{
  "image_size": 32,
  "fused_qkv": false,
  "layers": 12,
  "init": "xavier_uniform",
  "optimizer": "soap",
  "learning_rate": 0.0016,
  "shampoo_beta": 0.99,
  "eps": 1e-08,
  "epochs": 41.3
}
Rows from block 5 of a small masked image model, named by matrix and row number. Rows with one number belong to one neuron. Each number is 128 + 24 x the weight over its row's rms, rounded and kept within 0 to 255. All counts start at 0. Numbers have three digits each. After the name is the row's rms in percent of the matrix's.
After each neuron's rows are labels from the 100 images, of 14848, where the neuron reaches its highest value: "strongest on" is what is common among them. Only what is clearly more common there than usual is listed. The data: regions of photos with short descriptions (Visual Genome). In brackets: how many of the 100, against the usual share in percent.
# fc1: MLP up (model.blocks.5.mlp.fc1.weight, 768x384), inputs 96-191
# fc2: MLP down (model.blocks.5.mlp.fc2.weight, 384x768, transposed), outputs 96-191

fc1.372 101:073139135121114107115111119128060112111134131141114173173125108136128151113139131132100167130129152167117121124144106127126140154148106105131125124128077075118154087213109099132112151112164154112126115081118125114140136098097144154185164178097119121166135093163116160141147134168169140129
fc2.372 105:147099114118128139141148188158117116149094123146069127147105147210133128088118133141120133093127167143092128135111159126159127106113182149157167135112135159113166115150163099123058121162146139140146110127064136110140119138161151133144104140101121119134124118110108125141159150110154108096
strongest on: text has "man" (26 vs 8.4)

fc1.512 087:139087135140094103128141091097119134101119145157110104095153140094166129124139105151097146154126121124131125127162118114103076128123098124119126150133115121113167072158153165134091077153165132124145155126157140128130114126124123144156173106138141061142126149151097085127131152108126151128
fc2.512 095:149110118133131139138114108096129110134147068126154153130113128128097131127168141123160076105106133092112075106123087111093185125115136125150095112131086084138093151138131135138147109130103151133132139156132107135112148150120103156139115156139096108130101118134200130108099088142104126126
strongest on: text has "white" (28 vs 11.8)

fc1.680 123:122188124132145146154105113128155121132179119146166127134120114091146125137144107107175151125158103132101184148110115135150147103120118155158089123097104076146134123158115122184122151108131126094122080135143148100159149101166131103164170133113131116090084164099137131134138159118106131138
fc2.680 130:098156126102170138153104134126144110120185133156148127141126126078124150149105094131123093155148153124090171146083129141125129079097126138210143132104148097178143146126121134156141137090159154087161134130123114069124138131156120128146089107107110114095087138119140124140161131111084135097
strongest on: text has "sign" (54 vs 2); text has "red" (34 vs 4.2); text has "white" (34 vs 11.8); text has "stop" (28 vs 0.3)

fc1.536 145:088132098098107129109070119159122104145120187126097133136120104134096149121144115147145123127142118081132098158134148154085152144095150138157139151111154060155133126109115124117079129097132125140112149138178132171080093137112110135134110185131168133115135122127107139135128124135122114132
fc2.536 128:112141160140084104108118079106136140123136083115121119124148117149174143136125140126163122103142094134106114182096132148115144139129133173135119138095146125171093111121114163155110127108138157105148108136159141112106144123153104147120125110136173120132158103150158091095146144155092131170
strongest on: text has "white" (30 vs 11.8)

fc1.755 092:117146115139116137118133152211087085142156109121131079140108117111127159133130120124103089126136140094108164097145136072116113125096116150155157116108114108136158136121117132136126115086127085118182118113176112143131122164129125125091140138107112154150106160101123196142151128182118131126
fc2.755 099:111120149148126093101118128196152100124158145138126109066136112125112140103090105135118107081113137110121110108203156173093133130107147114124153123101170145153122198113133125148131107099147109147102100124121161113138119148162138112139113213142154107150137146140109108162173104118138151114
strongest on: text has "man" (26 vs 8.4)

fc1.438 096:127178111132136086119148142138111102155112138156120131101132107097134177111090143173142148109108137124136125121110149138101133140128154127102107159116125136172111122121138108142172138092104135136143130108092153157121097102087204128132088138124148093130137085127135131110095115139132165152
fc2.438 100:139154106099098098125126123132136111141119142120153141116102109100142107130149111141139114125107159143172081149128150128095137154120133128113143123105182105125121108120072156158136142109145138082122166148138140127076107109137110153122117152133148123122109086110142140124132112100099120075
strongest on: text has "man" (26 vs 8.4)

fc1.169 151:146135095119115112107101132150133121167086141100111129151146131158086108149137147171102125088094110109144080123138112150114142138151113109102107126082150058160114109128130141090089121102119127111138175137145113140110147122126112168083108131107153149128137124125155144140093113138167098110
fc2.169 122:136120105125093109135182077116136114156120105138150114123150102107119103086137137151134110130167130148161111151116154123158136135125099128088075144098147150171092109111150131118128157124165131136152135108128069149158172045160124120137154118152118123089133120125174144154093174132123076114
strongest on: text has "man" (31 vs 8.4); text has "wearing" (27 vs 4.8)

fc1.507 155:132133096095143125124147112142167093175098130167152101106137085131136165183132110102130119134158081096126123131113121172102124128118140080119118124090136088136151127079099138089104144129134125134104126112165110147083134136114110118127093144135195171129137135155106134131122139142107100132
fc2.507 116:111116119116136119142134093095094126127137141108144110114205172143138169103129142149122128173135149122102139119155089129117153104099118140122105127112136116143114121135089092137097141075112126131158126113135166163112166127159101107103112144110113153134158095123128086122139184129057111107
strongest on: text has "man" (31 vs 8.4)

fc1.500 072:151091103145099107133148138105151175132142112121144141138111101089098096151150131111096125109114165150092131118169104138145163109127128155193135122138133140160129138182087132192162076134118148129111150107119159114153114144137135124139113137134108154109159129124144126148146171131100091123
fc2.500 079:123104140155154114141143125110132125142144145148109158179121143107115140109114117125119110192096167127139129088137154151103077136143136147139125127132128097145110131150192116102163123149138098110114159154175131136108076156079137098121134098155116150144133149079146172134147099132117103132
strongest on: text has "white" (28 vs 11.8)

fc1.715 089:117112109142129130144114117118057133132135123200159135131170127147068140126125150129119097129120120135155156161137135088117138109111144178125133139124090090097115159108158121126090111157100093108179127123142172110158147151138114156129126133145148100118097112126137104128099175155135128137
fc2.715 092:094103139099067120123120121125107093087135133104165130148118140142106116100144149119148107126140107132126132197156114094124120128152127116121149122139121108109139131130093124123149120131162137115113137127107158137117129123087117116144121116134142147145109151096126124156119160111123122084
strongest on: text has "blue" (26 vs 5.2)

fc1.183 121:127161113116130145110081126126132129139173109124123095124072141093140066118138098114123155132102153096138133164144123080155184115118125132160127129109140132119063129150101116149113156098149124135150107173146099144097133147156133149183152132085139137104142136120123148155128158106123144103
fc2.183 120:128100127124146135136121126135135097156114125126127135091119127125126115121129145139138121158109121122135152167136120132100137081172116108176092123116126139141120077149115141110157119122137130167101118128121154147090093112157131120147108099104145115129110123080171127120118149142138145081
strongest on: text has "white" (31 vs 11.8); text has "sign" (29 vs 2)

fc1.59 110:100134149161102135093129125104116112109150162108128152184143070130135122115133114143105124119111167124160172116116139110104097130115135118154114144105145120121089124128137131151145131101129165107107120096154098163117163153113136132151110127135111146186086151120131147132113128141106184131
fc2.59 102:146138150119120130106102126125179106122085104109118133087113128092134143139133098111089133129094135117123122163157146088164148162161132110108111119120100136089152146078098130147109075137120108122098157124084132126138140124175149128119127185137116098095171152109125118155119189136144140130
strongest on: text has "sign" (25 vs 2)

fc1.743 160:127170144126115174084126130104144136182192154110138117107098134095123097144117144127074114108108128113130100137099142117134109156123118097128096102125146136126109165118134130139116146160105146102152130138118127157124072122097122103157124148198128136123127127098138111081134086144157164148
fc2.743 147:145153150150120150098096127129153102179105159111152124120139113119091119142118125098125141123087089165133122105154121112104109166152124108111099067141125152125096162109086142146131144145134123135127152134126079132111122125108118112145152093118131120105184132126154090123103150154127135117
strongest on: text has "man" (25 vs 8.4)

fc1.367 101:114130113080131094176114097113127173136125106163170126094155146154152127131123120140141113151106114147098129179127157122095152113108107165128165137123125133114161112132219161092096146118154112129112189117173145123121154146106130130084116123161108129131096124085152188115130150160145163147
fc2.367 097:155182132111065105146125133147127116111142114155135097152160107102115108160150161125105092120128053097136147121125158142169101121097090143155115133158154112176117142130126114125170180121122116115112143147165117167148118120135127175137088136172075106132170098141159120110154143113120106127
strongest on: text has "man" (27 vs 8.4)

fc1.86 113:137121140084175122168107102134160127120153151139102147195154142150120142128121098130130132133102116167136142145101107124088140101136141088167128171095110119156114110139132145132137109149113122161131110146099093097112115134134102148134128159107089118136137091154170139111127135144135151087
fc2.86 098:093132137163091125078131133125077092134104112107118116125078108099127129151169144121133112119142134099142119117145128098143162163126112156099152114102138144104136137141155128092121127121131104129132143111111143208166138125102153123109108112157162123144104164132108090152124132137141150139
strongest on: text has "sign" (25 vs 2)

fc1.299 112:092101122122158162140134160126097142120140146128121125105159155098103110188157117171139114120109130123156149074169108126136099150114139123119158099138110106130190102141075118127116133088113168144076106132120149092146122149164074123111129116141134107122138130155093139120131091124176115154
fc2.299 113:152116146159154131127139093112171147114097136122098111103133113128138107132092151136132112110123158121131167120118143126160118120117206148106144112091107218129162159135135131122141167084129166157113120143103111112114144149122103148160132120131144103135111129082135144090151201138129198161
strongest on: text has "man" (30 vs 8.4)

fc1.502 099:130123131130095129124105142158102077131118113104124135086105150127093138144102159123101107137138195120116145159117138119172162153126124119179136162117106141140123138149108139185108177059115179128124136155130105137101152078154121121121132125161106160155096126125109155108144148124127077119
fc2.502 101:121139164123122126121124151127129118129144082134101113139140127116120150150074164104142127144120112096137130142121132116125080176154168149131138155167150137097091155105161155161137140115142172124153098122102142149133107145142106115136132133122127107062101171137105173162162156134149134114
strongest on: text has "white" (28 vs 11.8); text has "sign" (25 vs 2)

fc1.289 086:097170165129158141177140119116148155122108105132139114123087171145101063161123145128133119119095151086134109148160118108102132153155084098133111131139136104134114100197183172157104112124150117120126153135101134167137139104098140163147187085142147124136141106148097096116168135129149086136
fc2.289 090:148166095136142097164144102107121172154080124119193149099085110128134093123093088138129092120100130117122133162130141138163118131134150168117146108136145137121140151153138120126122106119124157112137175130134143085099112127136140138088148086132130125120139152125158089115145150117114109114
strongest on: text has "window" (25 vs 1.3)

fc1.627 103:093157081159178133167098098121093139136114111140124164153081151131149148149114115134131094134140099099097131100135147092124094136116136133124108096115131132133137099099137161164098135098096103146115171139140183155110132110154112135151125124133122163113134115110139158132120099174163111093
fc2.627 107:095130147124075128118134142168114086125157152165107123068097121166141148126127134163166114136137139149168101125145137136130119105109180135141166148148127146145142148153146132126118111117106160084167128140131076125145119100126158158127149129162169126098136111136139145132136099129128098114
strongest on: text has "window" (26 vs 1.3)

fc1.355 116:144174114168122115157164122135150183130135107127163148128119128139126138123125121171115143136072146110097130123119174134150178114112102109135134146145109105108127148123122112056137134152159106135113130117140143112130113106141186163126100123109105121135110103129145091082161121167141141128
fc2.355 101:136128146098118102159140108119131139091126148102131141110143191103144109134110185124090069112139121191119122076111131134167130129135108154085117154103142129130157120125136142119135125116111141126153141139122110131070151121110089140110147146146131157124126120123152125113117115107099127160
strongest on: text has "snow" (27 vs 1.3)

fc1.669 094:103141106132129107083142113132135109133129142150107127130108077118105113123084162191135123135148124158118144093098146163164123075109154120101120057172130151145107187133162140125106121132121124118094143137108141157187083118121118107149157123120137150139134072148180135101137100085145136149
fc2.669 100:122132133152081124128136119132130107151143115085099130160124144151129116149128159120118094167091110130127120151106123154105150107124168105152133098140074103090120181075099130093150162139143138111123154188151118183119146119119119176124144137095133110096165112127123089126160103129124135137
strongest on: text has "blue" (27 vs 5.2)

fc1.196 081:150080115125180093100139136137109155108172119129148118136125105130131101152149091166148169106109112133129105116166145115133100139134145100113102097140167130144094176112151139119137134176123137116140151141096144108106115168147148095136151087121043096094148115123111167115092138127164139169
fc2.196 080:127112129116163154122154100142102143145140120112133189099138090125144133123161158116166156082144102155141143127164124135102160121172115143119107136147146177143135091157187149137116143117165102169117115105131131116084146170138110141142098111137092128158130148082101159122059137125133153146
strongest on: text has "sign" (34 vs 2); text has "red" (26 vs 4.2)

fc1.641 085:078187107108151130122100141125139135134152149142147157140141117117124134109122093131131153101134120112172175119087125126129136133136106124144095127075135145102128115125101153200135131091129127126128120111104115128153116128119117114140120155089122104108115117145139147102132145133118132140
fc2.641 093:133166126085131116125143083176099141110101149172139122146111159103144119128142155061151140140142128128130146143129159111137105115107091093181158120113122147135105140101122179130114138091112111139123147166101143118149141109147117150143142098099128103128077127138129176126139087105124160131
strongest on: text has "sign" (43 vs 2); text has "red" (28 vs 4.2); text has "white" (28 vs 11.8)

fc1.7 095:082135165128149073115138061110132121120099075114135144124102075144092146163155094155151107132123083096123152127086117121145150115129103122125113134133180107105136074134125121131127101149120162128159154128085105150183149163165144108097119121103141110101107089129147122143136093133126113180
fc2.7 099:114086197146121100114126088106160116097107096090136091140181150194130161137109127121121123144139115120078138124115114141167168120109141147141154106110105139143078134111147113131148152155078122103129121128115144125127119165126158125095161134082111123129094110186140093128109127154053101098
strongest on: text has "white" (31 vs 11.8)

fc1.126 101:146134101157130159146129162202089126163123084130123078097133116148128138118141137116072144111108125098115125151120123130109152114121125123145131143131129124159115120111132094171091112109135144122147076109165116092123118148123134130154214096149116110135138100134099093163135148135103106108
fc2.126 099:144155147137121113133105092094098145146147120155124160111080154121118164131135145146139140103121141148101145139144114132124122120165130128120145128115136173098200133127145169096098116137115156139131151108087150202144172138145124099130119145145177143137166060115156119132090137134198103089
strongest on: text has "window" (26 vs 1.3)

fc1.119 115:174126064095080161130109140083112087107140102102102090120104180087125092085151104104151126145123155124134070122118153128128144112141115141136132169109151153092166127157136151094170141114110139090132130113147129086102135131142145171168158141153153143121154149125149121131138152158144140172
fc2.119 109:149136133145109139106134105131111131088110100117121117099115169127154098132134091075119139118144146088102132123092120111133115111123173173132127102104165153123150110101139140102185158142103166132112119097177142131120132105146149121130148163125136100158147132150147157109137131130106139107
strongest on: text has "white" (30 vs 11.8); text has "plate" (27 vs 1.8)

fc1.362 099:139086146105123109154158111160099119104100135123127121129152138148117117129085101148135160162127152130136097128158116084142089194106141140144136147128079115155145152136137129172118142145118087156124086107155109151127128116140133135109099145135146121129105108119172147126126124156137152166
fc2.362 094:151090158080139146177136112166118120092117102152140143122167167172134131092099101116149172125138127068167118111112127129089140121088131132163104137102122122185135122120112117123088080101090100092138138150147136095153142110145137107112110121138132133110102123111132133134134150164159132127
strongest on: text has "elephant" (26 vs 1.3)

fc1.728 093:101124132176145152070155133091107139134086125137137098120151121098152121105150107112129115125103121084144114100131103098132147125112159121145115130085157103148148120148144136125114158151153144122159112143119132140119157083127140197100131150133160104132177123176152132152093105148134090118
fc2.728 096:177155140132136092142142115154096145152143113115106119140135120103103121107155110102159137133170120127127124152143088115134121139088105091146167196104115092142132071095112095146088126161174165108142165165067120150154177151129118116119146118157126103152104128137119191140083155166085154131
strongest on: text has "man" (25 vs 8.4)

fc1.154 103:151105104075126123116139141133107125164150086135129120153181124128138113119130142128133083123130099127114132147142149133133116098099144138168104135132168124148129156124123141132099090141101120145124088095124154146158068109109118116183152169124159116135159119153103127127151107137180141132
fc2.154 113:130154123118149109187101178076120130135138122149093105104150134144198126132139126146117112114162132122100099114128169093127134092149116112150133095151152082133132157160129136162111072165116179155116109103105147131093144121133129091140113128114121107117117130113065117140141097117091124132
strongest on: text has "white" (29 vs 11.8)

fc1.615 122:158157125110105142137089103116152120130139101169096091118137138147146130140144095135122129116119066142114131141148132039145116111147159124124129128096131100109132118134168093069113143119117105147114115098117117096115163107111126115139147114157141114136164103158103107134114131133150136111
fc2.615 118:118140078114136130124113133094103142107092101132095128099115152117148095072162106126110127122165140135142138093168151126123123126172089068136136094128142125139183090134136119172087101129091151179141151089099103114137138077153132092124078142082172156193137133178121148160163100129127148083
strongest on: text has "man" (29 vs 8.4)

fc1.309 166:131094109133104113086136145118145088136068166121119129131104110102069114139190119116159143119114124091138080133141110159091103136118108134142144140098140075155145151108131104082083127108017146125141153113168108145128139118117147108127110138120140137139155139128110115117093113115117121092
fc2.309 138:137115113113178167126204136126106085132121114135143083133145121133115154119164147145099149124135103138138119157160060096080140108131139145191121153099139110168112120132113138114133133099078128135107114111129076133124140118140131094129126084124128149099164138142160136154114123141120110108
strongest on: text has "man" (28 vs 8.4)

fc1.198 129:118148104154110132144144151136104144125096147104162129113140139140169139100111109094137136101129119126102113157129137110148133184099125116144123133133098142160179154134135125096147114085106178137120178144137143121116124078124113136108139129129148127091131118159123121143134110175141119185
fc2.198 130:140136156103148133100118072121148125120134123142097106153123097141113151109144103144122183123112138116166116129119154123155098153163143148148104154128147120121124148092103143139124139123134109089138075151146113148155126167137110108158164125161124143106122172077116116124092099135126147144
strongest on: text has "man" (35 vs 8.4)

fc1.762 104:128132127115130107113087170113158151117128105157126135121131091133113142153137121144145118155099106111169106142106090080122124079075110186148128135107089138137101147119149110125104137107094142101174153161134092121145164130149130114120107173108155127159152103134093102120136147109077123072
fc2.762 105:140115168096085138113134096151104122136149137101140095142133134180144185118142147116112115128084097137136105101112150167089099150071126113190133135118151151145129159115135105141132160154152112137131144132130153107092138161098112152155126129149096117094127123126160100141118129132109128181
strongest on: text has "white" (36 vs 11.8); text has "man" (25 vs 8.4)

fc1.548 095:128123122107131151116105095117133136112146136142155123143075140133152128160149072136140159127123109123112097102135151171143122130151135151083123150154162126110108136112133167086125156125152143173141123129111150149134124140131086120111092130123122140123117091134143141180119131098161130156
fc2.548 101:124091105125099128137131129149103121136144111094152127165078152153092119115094108139144133121104093151120126140118126141138124130177123117104101091132136129078131121118189143133113107111095133125143104145101128180133147175112134176081102140097122185161093148124135155142106139124155144117
strongest on: text has "white" (28 vs 11.8)