config.yaml
model: "masked image model"
norm: "layernorm"
mlp_ratio: 2
parallel_block: false
residual_init: "none"
beta2: 0.99
lr: 0.0016
max_precond_dim: 1024
decay_fraction: 0.3
weight_decay: 0.2
adamw_weight_decay_other_params: 0.01
Rows from block 3 of a small masked image model, named by matrix and row number. Rows with one number belong to one neuron. Each number is 50 + 15 x the weight over its row's rms, rounded and kept within 0 to 99. All counts start at 0.
After each neuron's rows are labels from the 100 images, of 14848, where the neuron reaches its highest value: "strongest on" is what is common among them. Only what is clearly more common there than usual is listed. The data: regions of photos with short descriptions (Visual Genome).
# fc1: MLP up (model.blocks.3.mlp.fc1.weight, 768x384), inputs 0-127
# fc2: MLP down (model.blocks.3.mlp.fc2.weight, 384x768, transposed), outputs 0-127

fc1.305:39 49 36 00 29 32 66 40 63 52 29 57 61 40 21 62 70 56 39 62 37 32 33 44 48 13 67 45 35 63 70 49 57 49 29 66 54 54 36 98 49 37 39 63 52 59 58 41 54 57 38 44 28 65 58 55 57 51 53 46 91 41 58 51 63 52 71 46 54 36 37 55 56 20 56 33 46 54 49 30 56 74 58 79 65 51 58 77 51 57 65 20 55 31 31 60 31 69 42 54 42 43 54 16 48 44 29 33 57 44 42 56 38 51 51 31 32 76 71 41 19 62 46 50 66 52 48 50
fc2.305:68 62 41 60 41 54 45 58 32 58 42 40 42 84 56 59 80 48 37 36 35 44 68 62 68 62 91 32 34 39 67 72 43 48 10 53 33 47 71 55 72 50 63 32 45 37 56 51 60 41 47 44 70 62 59 65 51 56 63 42 38 35 33 49 53 57 54 55 37 90 54 37 81 46 43 31 35 48 70 69 70 38 69 40 70 39 53 40 46 35 84 45 47 57 68 47 41 32 82 39 16 62 32 45 34 36 43 52 66 29 48 64 46 69 45 79 42 36 47 52 49 41 43 81 51 57 47 55
strongest on: text has "man"

fc1.449:49 32 59 29 58 12 67 63 44 87 29 37 26 54 50 49 41 67 53 45 59 36 52 30 45 40 61 51 55 46 65 28 39 29 67 33 48 55 54 30 38 56 45 47 40 48 58 47 43 29 25 65 47 41 47 45 52 70 75 57 67 42 63 28 34 45 48 49 27 49 26 38 51 74 60 51 38 45 41 70 49 70 37 67 50 88 58 40 61 55 63 49 49 29 46 39 13 37 28 39 46 35 61 56 48 50 52 42 68 60 32 20 45 51 77 65 44 43 38 36 62 62 35 45 58 49 33 44
fc2.449:06 50 49 61 62 71 21 63 61 62 59 73 66 41 59 49 49 17 49 43 62 69 59 52 55 44 42 49 73 49 52 61 41 25 34 40 57 70 61 66 85 87 46 71 53 45 52 58 12 31 76 50 48 44 35 39 47 39 62 61 13 49 74 64 60 62 68 44 69 71 52 46 47 28 46 37 47 45 30 38 61 23 35 53 70 21 53 69 58 32 49 56 60 56 28 61 62 49 62 73 42 54 58 55 48 40 43 61 18 51 50 60 37 50 40 39 65 19 45 42 57 47 50 57 32 48 58 51
strongest on: text has "white"; text has "sky"

fc1.558:55 43 78 39 43 64 62 58 44 40 00 48 63 28 53 67 58 45 26 64 52 64 05 45 15 55 56 55 36 51 44 61 42 58 30 38 66 45 49 30 27 53 37 45 38 29 50 43 67 68 71 61 54 27 20 52 47 35 45 56 32 52 55 39 67 47 19 55 31 44 43 29 27 84 41 48 49 50 48 40 61 70 51 30 50 43 51 59 75 66 80 45 41 33 43 52 43 49 62 53 35 61 37 77 40 42 78 56 37 48 65 47 34 67 21 58 58 68 50 68 53 20 79 67 37 62 53 67
fc2.558:24 59 42 26 70 44 36 50 26 44 49 48 72 82 36 37 32 23 48 21 58 57 13 50 50 32 46 63 42 63 61 30 23 73 48 55 42 28 71 56 29 40 68 26 54 48 51 46 51 47 54 48 64 26 61 70 53 77 60 54 53 43 36 69 70 48 49 46 50 55 33 18 63 38 53 56 38 53 43 15 60 59 44 54 57 12 70 48 47 32 55 56 74 59 63 60 38 64 44 47 45 27 55 43 60 55 44 58 73 50 69 40 68 81 48 73 32 59 37 50 57 39 34 53 20 44 64 51
strongest on: text has "green"

fc1.50:37 65 39 48 56 27 40 82 50 63 34 63 82 63 30 56 64 52 51 51 77 77 59 39 40 35 57 56 37 77 39 92 56 50 30 14 62 75 48 39 43 57 47 54 38 34 39 44 61 45 42 56 67 42 53 59 57 70 74 45 66 62 37 59 43 65 47 60 67 99 52 46 31 62 46 54 52 48 52 57 58 66 58 27 69 77 24 44 53 11 36 26 41 30 82 65 66 67 50 39 43 63 33 42 58 43 50 40 41 35 77 55 19 53 38 21 59 70 42 60 53 69 72 67 14 59 58 54
fc2.50:31 50 57 27 51 53 35 47 48 51 42 37 33 63 52 46 53 66 59 52 44 71 37 45 51 35 27 42 56 27 62 37 53 64 52 24 79 59 61 66 44 31 61 33 28 29 46 59 39 51 49 43 73 19 27 69 58 53 48 00 36 55 39 77 78 42 55 44 41 43 64 49 54 82 37 71 37 19 40 50 42 76 32 51 43 57 54 39 47 44 16 52 41 27 75 45 53 60 66 47 38 35 32 53 51 52 54 70 53 49 52 36 46 28 40 67 42 59 70 58 38 73 57 68 37 44 79 23
strongest on: text has "pizza"

fc1.175:72 69 47 16 71 55 31 33 70 28 58 26 36 32 35 51 59 53 43 66 46 59 40 72 35 73 73 28 56 40 45 53 63 35 52 59 69 57 49 84 39 64 56 32 33 27 19 61 52 51 65 21 47 65 31 56 41 24 59 35 72 66 46 42 58 68 70 48 59 63 64 20 45 31 23 36 41 05 61 33 60 42 33 30 62 51 49 84 27 32 44 39 25 34 72 71 61 40 47 40 78 55 58 54 20 50 57 43 62 66 32 78 66 47 40 46 70 46 44 48 73 32 46 79 38 85 47 59
fc2.175:58 56 69 64 63 61 30 73 62 49 47 49 44 55 54 34 35 62 70 53 61 64 25 19 29 60 17 41 58 68 58 59 52 33 45 61 33 46 56 44 40 45 32 45 67 60 94 46 59 57 69 58 31 50 48 45 61 42 67 57 40 50 41 86 55 38 01 44 44 56 35 48 42 59 32 40 50 56 45 21 50 53 59 76 59 52 72 61 68 40 35 75 49 46 59 47 40 83 68 50 49 44 59 64 39 57 24 53 37 45 39 47 39 46 55 40 40 38 19 67 73 65 45 41 65 58 72 47
strongest on: text has "red"

fc1.679:50 58 46 67 55 44 36 64 36 34 68 50 32 96 56 47 69 88 54 50 72 33 61 61 53 55 47 54 41 43 66 10 29 44 35 44 62 71 49 72 41 49 65 33 63 36 56 35 39 40 79 55 44 37 44 54 25 62 36 17 69 47 38 53 75 51 12 53 52 55 70 52 54 40 63 34 55 48 70 65 47 48 53 57 44 66 34 73 74 47 77 52 44 80 38 59 56 45 58 38 67 50 36 52 53 40 51 68 31 51 73 38 48 75 64 36 60 55 39 24 39 57 23 56 99 48 59 32
fc2.679:67 45 78 74 56 45 41 31 85 25 50 50 57 55 66 46 69 71 52 56 41 72 66 39 59 33 46 71 71 41 53 61 41 71 61 59 51 59 73 35 27 21 43 48 54 55 61 76 31 36 44 66 36 50 66 62 49 39 55 63 42 49 42 44 51 19 66 31 63 27 87 54 60 51 57 75 53 35 50 64 12 38 35 33 50 18 88 78 48 46 25 50 79 49 36 45 35 85 36 42 44 27 33 59 38 54 37 51 47 41 78 39 87 48 65 60 45 51 58 47 59 40 46 39 07 66 66 44
strongest on: text has "white"

fc1.742:57 58 29 36 34 34 73 09 51 69 61 28 59 77 51 60 44 37 73 82 15 46 65 41 55 66 50 23 50 42 21 62 40 61 33 63 36 17 41 58 49 70 49 62 30 47 34 42 51 43 53 61 40 74 28 47 41 58 42 43 64 23 50 24 48 52 51 55 56 66 66 68 53 42 63 59 57 62 38 80 60 51 58 42 57 57 30 59 43 57 69 32 22 37 47 71 51 23 57 78 30 56 54 45 55 47 43 52 56 47 57 59 55 54 46 63 27 46 40 47 29 70 48 68 48 51 42 47
fc2.742:45 44 63 43 41 72 60 58 29 60 52 42 43 59 51 63 47 56 53 95 84 61 86 76 73 54 41 45 48 89 62 58 50 35 27 52 60 54 40 56 52 58 38 22 67 52 47 40 83 53 39 38 47 66 66 50 72 38 42 42 37 40 47 69 33 49 46 70 39 59 49 86 43 45 32 44 75 60 59 66 25 55 51 56 66 31 42 58 39 39 59 36 36 42 31 48 40 20 62 75 25 63 38 40 40 35 46 25 67 38 80 65 77 50 28 63 36 45 40 21 56 37 65 33 42 33 32 22
strongest on: text has "man"

fc1.534:67 61 32 37 28 53 52 48 42 66 48 60 47 85 47 66 76 58 51 71 51 55 51 76 37 36 55 28 56 63 81 70 37 60 35 40 53 40 66 69 36 50 52 60 55 61 47 56 51 40 28 52 32 69 60 39 55 41 39 39 65 38 68 47 60 54 64 57 47 44 33 50 66 29 41 00 33 77 27 26 26 58 67 62 38 42 52 59 46 45 48 31 61 27 62 36 14 69 55 30 26 49 38 00 53 54 67 71 64 62 55 56 46 35 25 81 36 66 65 46 34 53 32 46 54 51 66 43
fc2.534:85 59 43 46 66 41 45 44 58 44 44 54 38 57 54 71 55 44 43 61 54 11 51 79 52 71 74 32 36 29 66 57 57 46 38 63 51 57 51 74 57 62 62 44 36 17 37 54 59 57 59 43 55 66 61 41 91 59 57 47 27 56 49 47 45 59 51 44 46 47 75 42 74 57 51 51 09 73 25 27 53 46 54 61 61 58 50 29 34 66 89 43 45 38 51 47 25 45 73 56 47 56 41 17 19 50 34 42 64 52 67 35 46 62 58 67 45 60 38 51 42 40 46 74 33 77 57 38
strongest on: text has "man"

fc1.566:51 07 67 55 48 30 62 80 46 73 57 12 38 53 65 64 49 48 67 36 39 52 25 53 41 63 47 44 48 69 20 41 54 40 45 34 70 61 39 26 47 52 54 40 63 48 41 49 26 59 59 51 86 47 52 33 42 33 43 55 65 67 44 36 64 69 46 37 32 39 31 60 41 81 64 54 69 53 58 33 67 31 53 14 35 81 49 73 55 45 36 78 74 53 44 60 59 76 51 56 68 35 40 87 63 42 41 41 47 19 41 48 74 70 45 31 39 47 46 36 37 52 73 42 70 47 77 28
fc2.566:37 49 58 39 52 55 68 55 26 34 53 52 50 51 62 37 35 49 57 54 22 46 54 50 47 19 56 48 45 57 40 34 54 57 61 26 50 67 43 59 65 34 51 49 49 46 60 43 50 60 49 48 32 69 25 39 47 48 49 46 41 53 53 66 36 35 81 22 58 28 43 47 55 43 51 63 63 26 63 35 77 52 66 25 38 59 67 56 28 61 22 59 63 52 18 51 54 52 39 47 47 47 65 74 54 58 79 39 48 55 60 73 61 47 58 59 45 75 49 61 52 76 27 38 88 62 38 42
strongest on: text has "red"

fc1.95:25 05 69 46 40 58 40 39 42 36 72 67 59 75 37 37 41 57 48 39 64 54 47 88 61 40 62 50 44 67 53 52 86 46 52 44 42 91 73 38 66 52 35 57 33 56 58 47 55 56 42 52 56 23 71 56 49 19 28 40 12 71 64 59 41 63 47 28 32 44 35 30 53 59 44 54 09 66 46 25 18 64 64 28 62 63 53 50 53 61 53 33 50 50 55 77 59 50 70 52 43 47 47 43 69 34 42 30 59 44 62 57 55 36 71 53 65 49 53 29 51 92 57 17 43 45 61 60
fc2.95:31 61 61 35 49 30 52 56 26 41 61 54 37 39 53 53 61 40 54 10 41 60 54 71 27 60 66 52 45 24 43 66 58 48 29 81 39 44 70 66 36 18 46 49 40 38 50 51 58 43 61 66 63 58 67 52 40 68 60 33 57 62 45 23 43 22 75 57 25 54 46 51 59 41 48 41 36 60 51 62 38 57 88 54 40 35 30 33 58 67 69 39 44 48 64 63 83 47 61 40 41 44 53 22 29 30 36 56 49 75 62 50 40 59 75 33 71 60 55 71 29 36 28 59 29 46 41 92
strongest on: text has "man"

fc1.297:38 57 44 52 50 42 44 69 68 56 55 22 50 59 37 53 64 44 44 34 55 21 55 64 27 47 66 49 38 43 46 60 26 39 53 41 79 49 47 09 54 79 46 44 23 42 29 59 57 54 46 61 54 49 43 49 41 54 46 58 44 35 12 70 37 59 48 56 84 56 86 52 44 55 76 66 56 49 50 39 38 31 49 60 51 79 27 44 51 48 99 49 71 49 76 43 50 88 59 57 12 67 40 52 53 66 51 59 59 83 43 59 45 53 62 42 39 65 44 49 67 36 52 47 94 42 33 63
fc2.297:54 42 65 70 49 80 73 62 42 50 60 17 28 47 66 56 52 44 61 70 52 54 73 50 27 67 24 49 64 52 48 60 28 45 22 60 67 58 30 35 49 60 40 59 55 53 57 56 74 57 44 48 67 45 34 44 64 50 50 61 32 46 41 54 53 39 54 77 42 47 40 57 39 57 59 32 65 58 40 83 54 33 36 37 47 31 30 30 57 50 75 60 28 60 52 18 64 38 44 62 59 56 05 23 34 69 51 40 77 49 47 22 41 38 47 44 33 38 29 44 52 17 65 23 61 53 39 41
strongest on: text has "man"

fc1.18:50 30 58 72 65 50 71 61 40 55 50 24 66 51 61 44 67 62 55 63 45 54 55 36 68 53 88 59 22 55 38 33 56 64 42 25 53 48 61 61 28 35 61 52 55 47 38 67 36 77 64 56 33 54 64 34 37 53 35 37 70 56 51 41 22 36 88 50 49 57 64 52 26 48 32 43 55 70 33 54 72 30 51 40 34 34 47 45 60 50 60 46 68 69 54 49 56 36 64 30 48 85 26 43 33 46 57 56 66 53 56 40 43 66 32 35 72 70 50 38 48 53 40 27 66 55 48 58
fc2.18:47 41 54 24 36 33 53 70 39 37 32 39 45 34 36 56 66 80 52 34 39 70 43 77 53 24 67 69 49 32 46 40 47 33 40 50 72 44 72 36 53 43 54 70 68 23 52 51 53 61 43 70 42 44 59 48 25 23 54 42 72 48 56 39 52 37 78 52 31 81 14 52 60 53 34 45 59 52 53 40 29 90 28 35 45 39 47 57 67 58 60 61 40 58 49 24 45 49 60 73 38 15 56 40 40 26 42 43 66 50 33 42 44 56 24 49 38 47 26 52 72 60 56 66 53 68 34 64
strongest on: text has "green"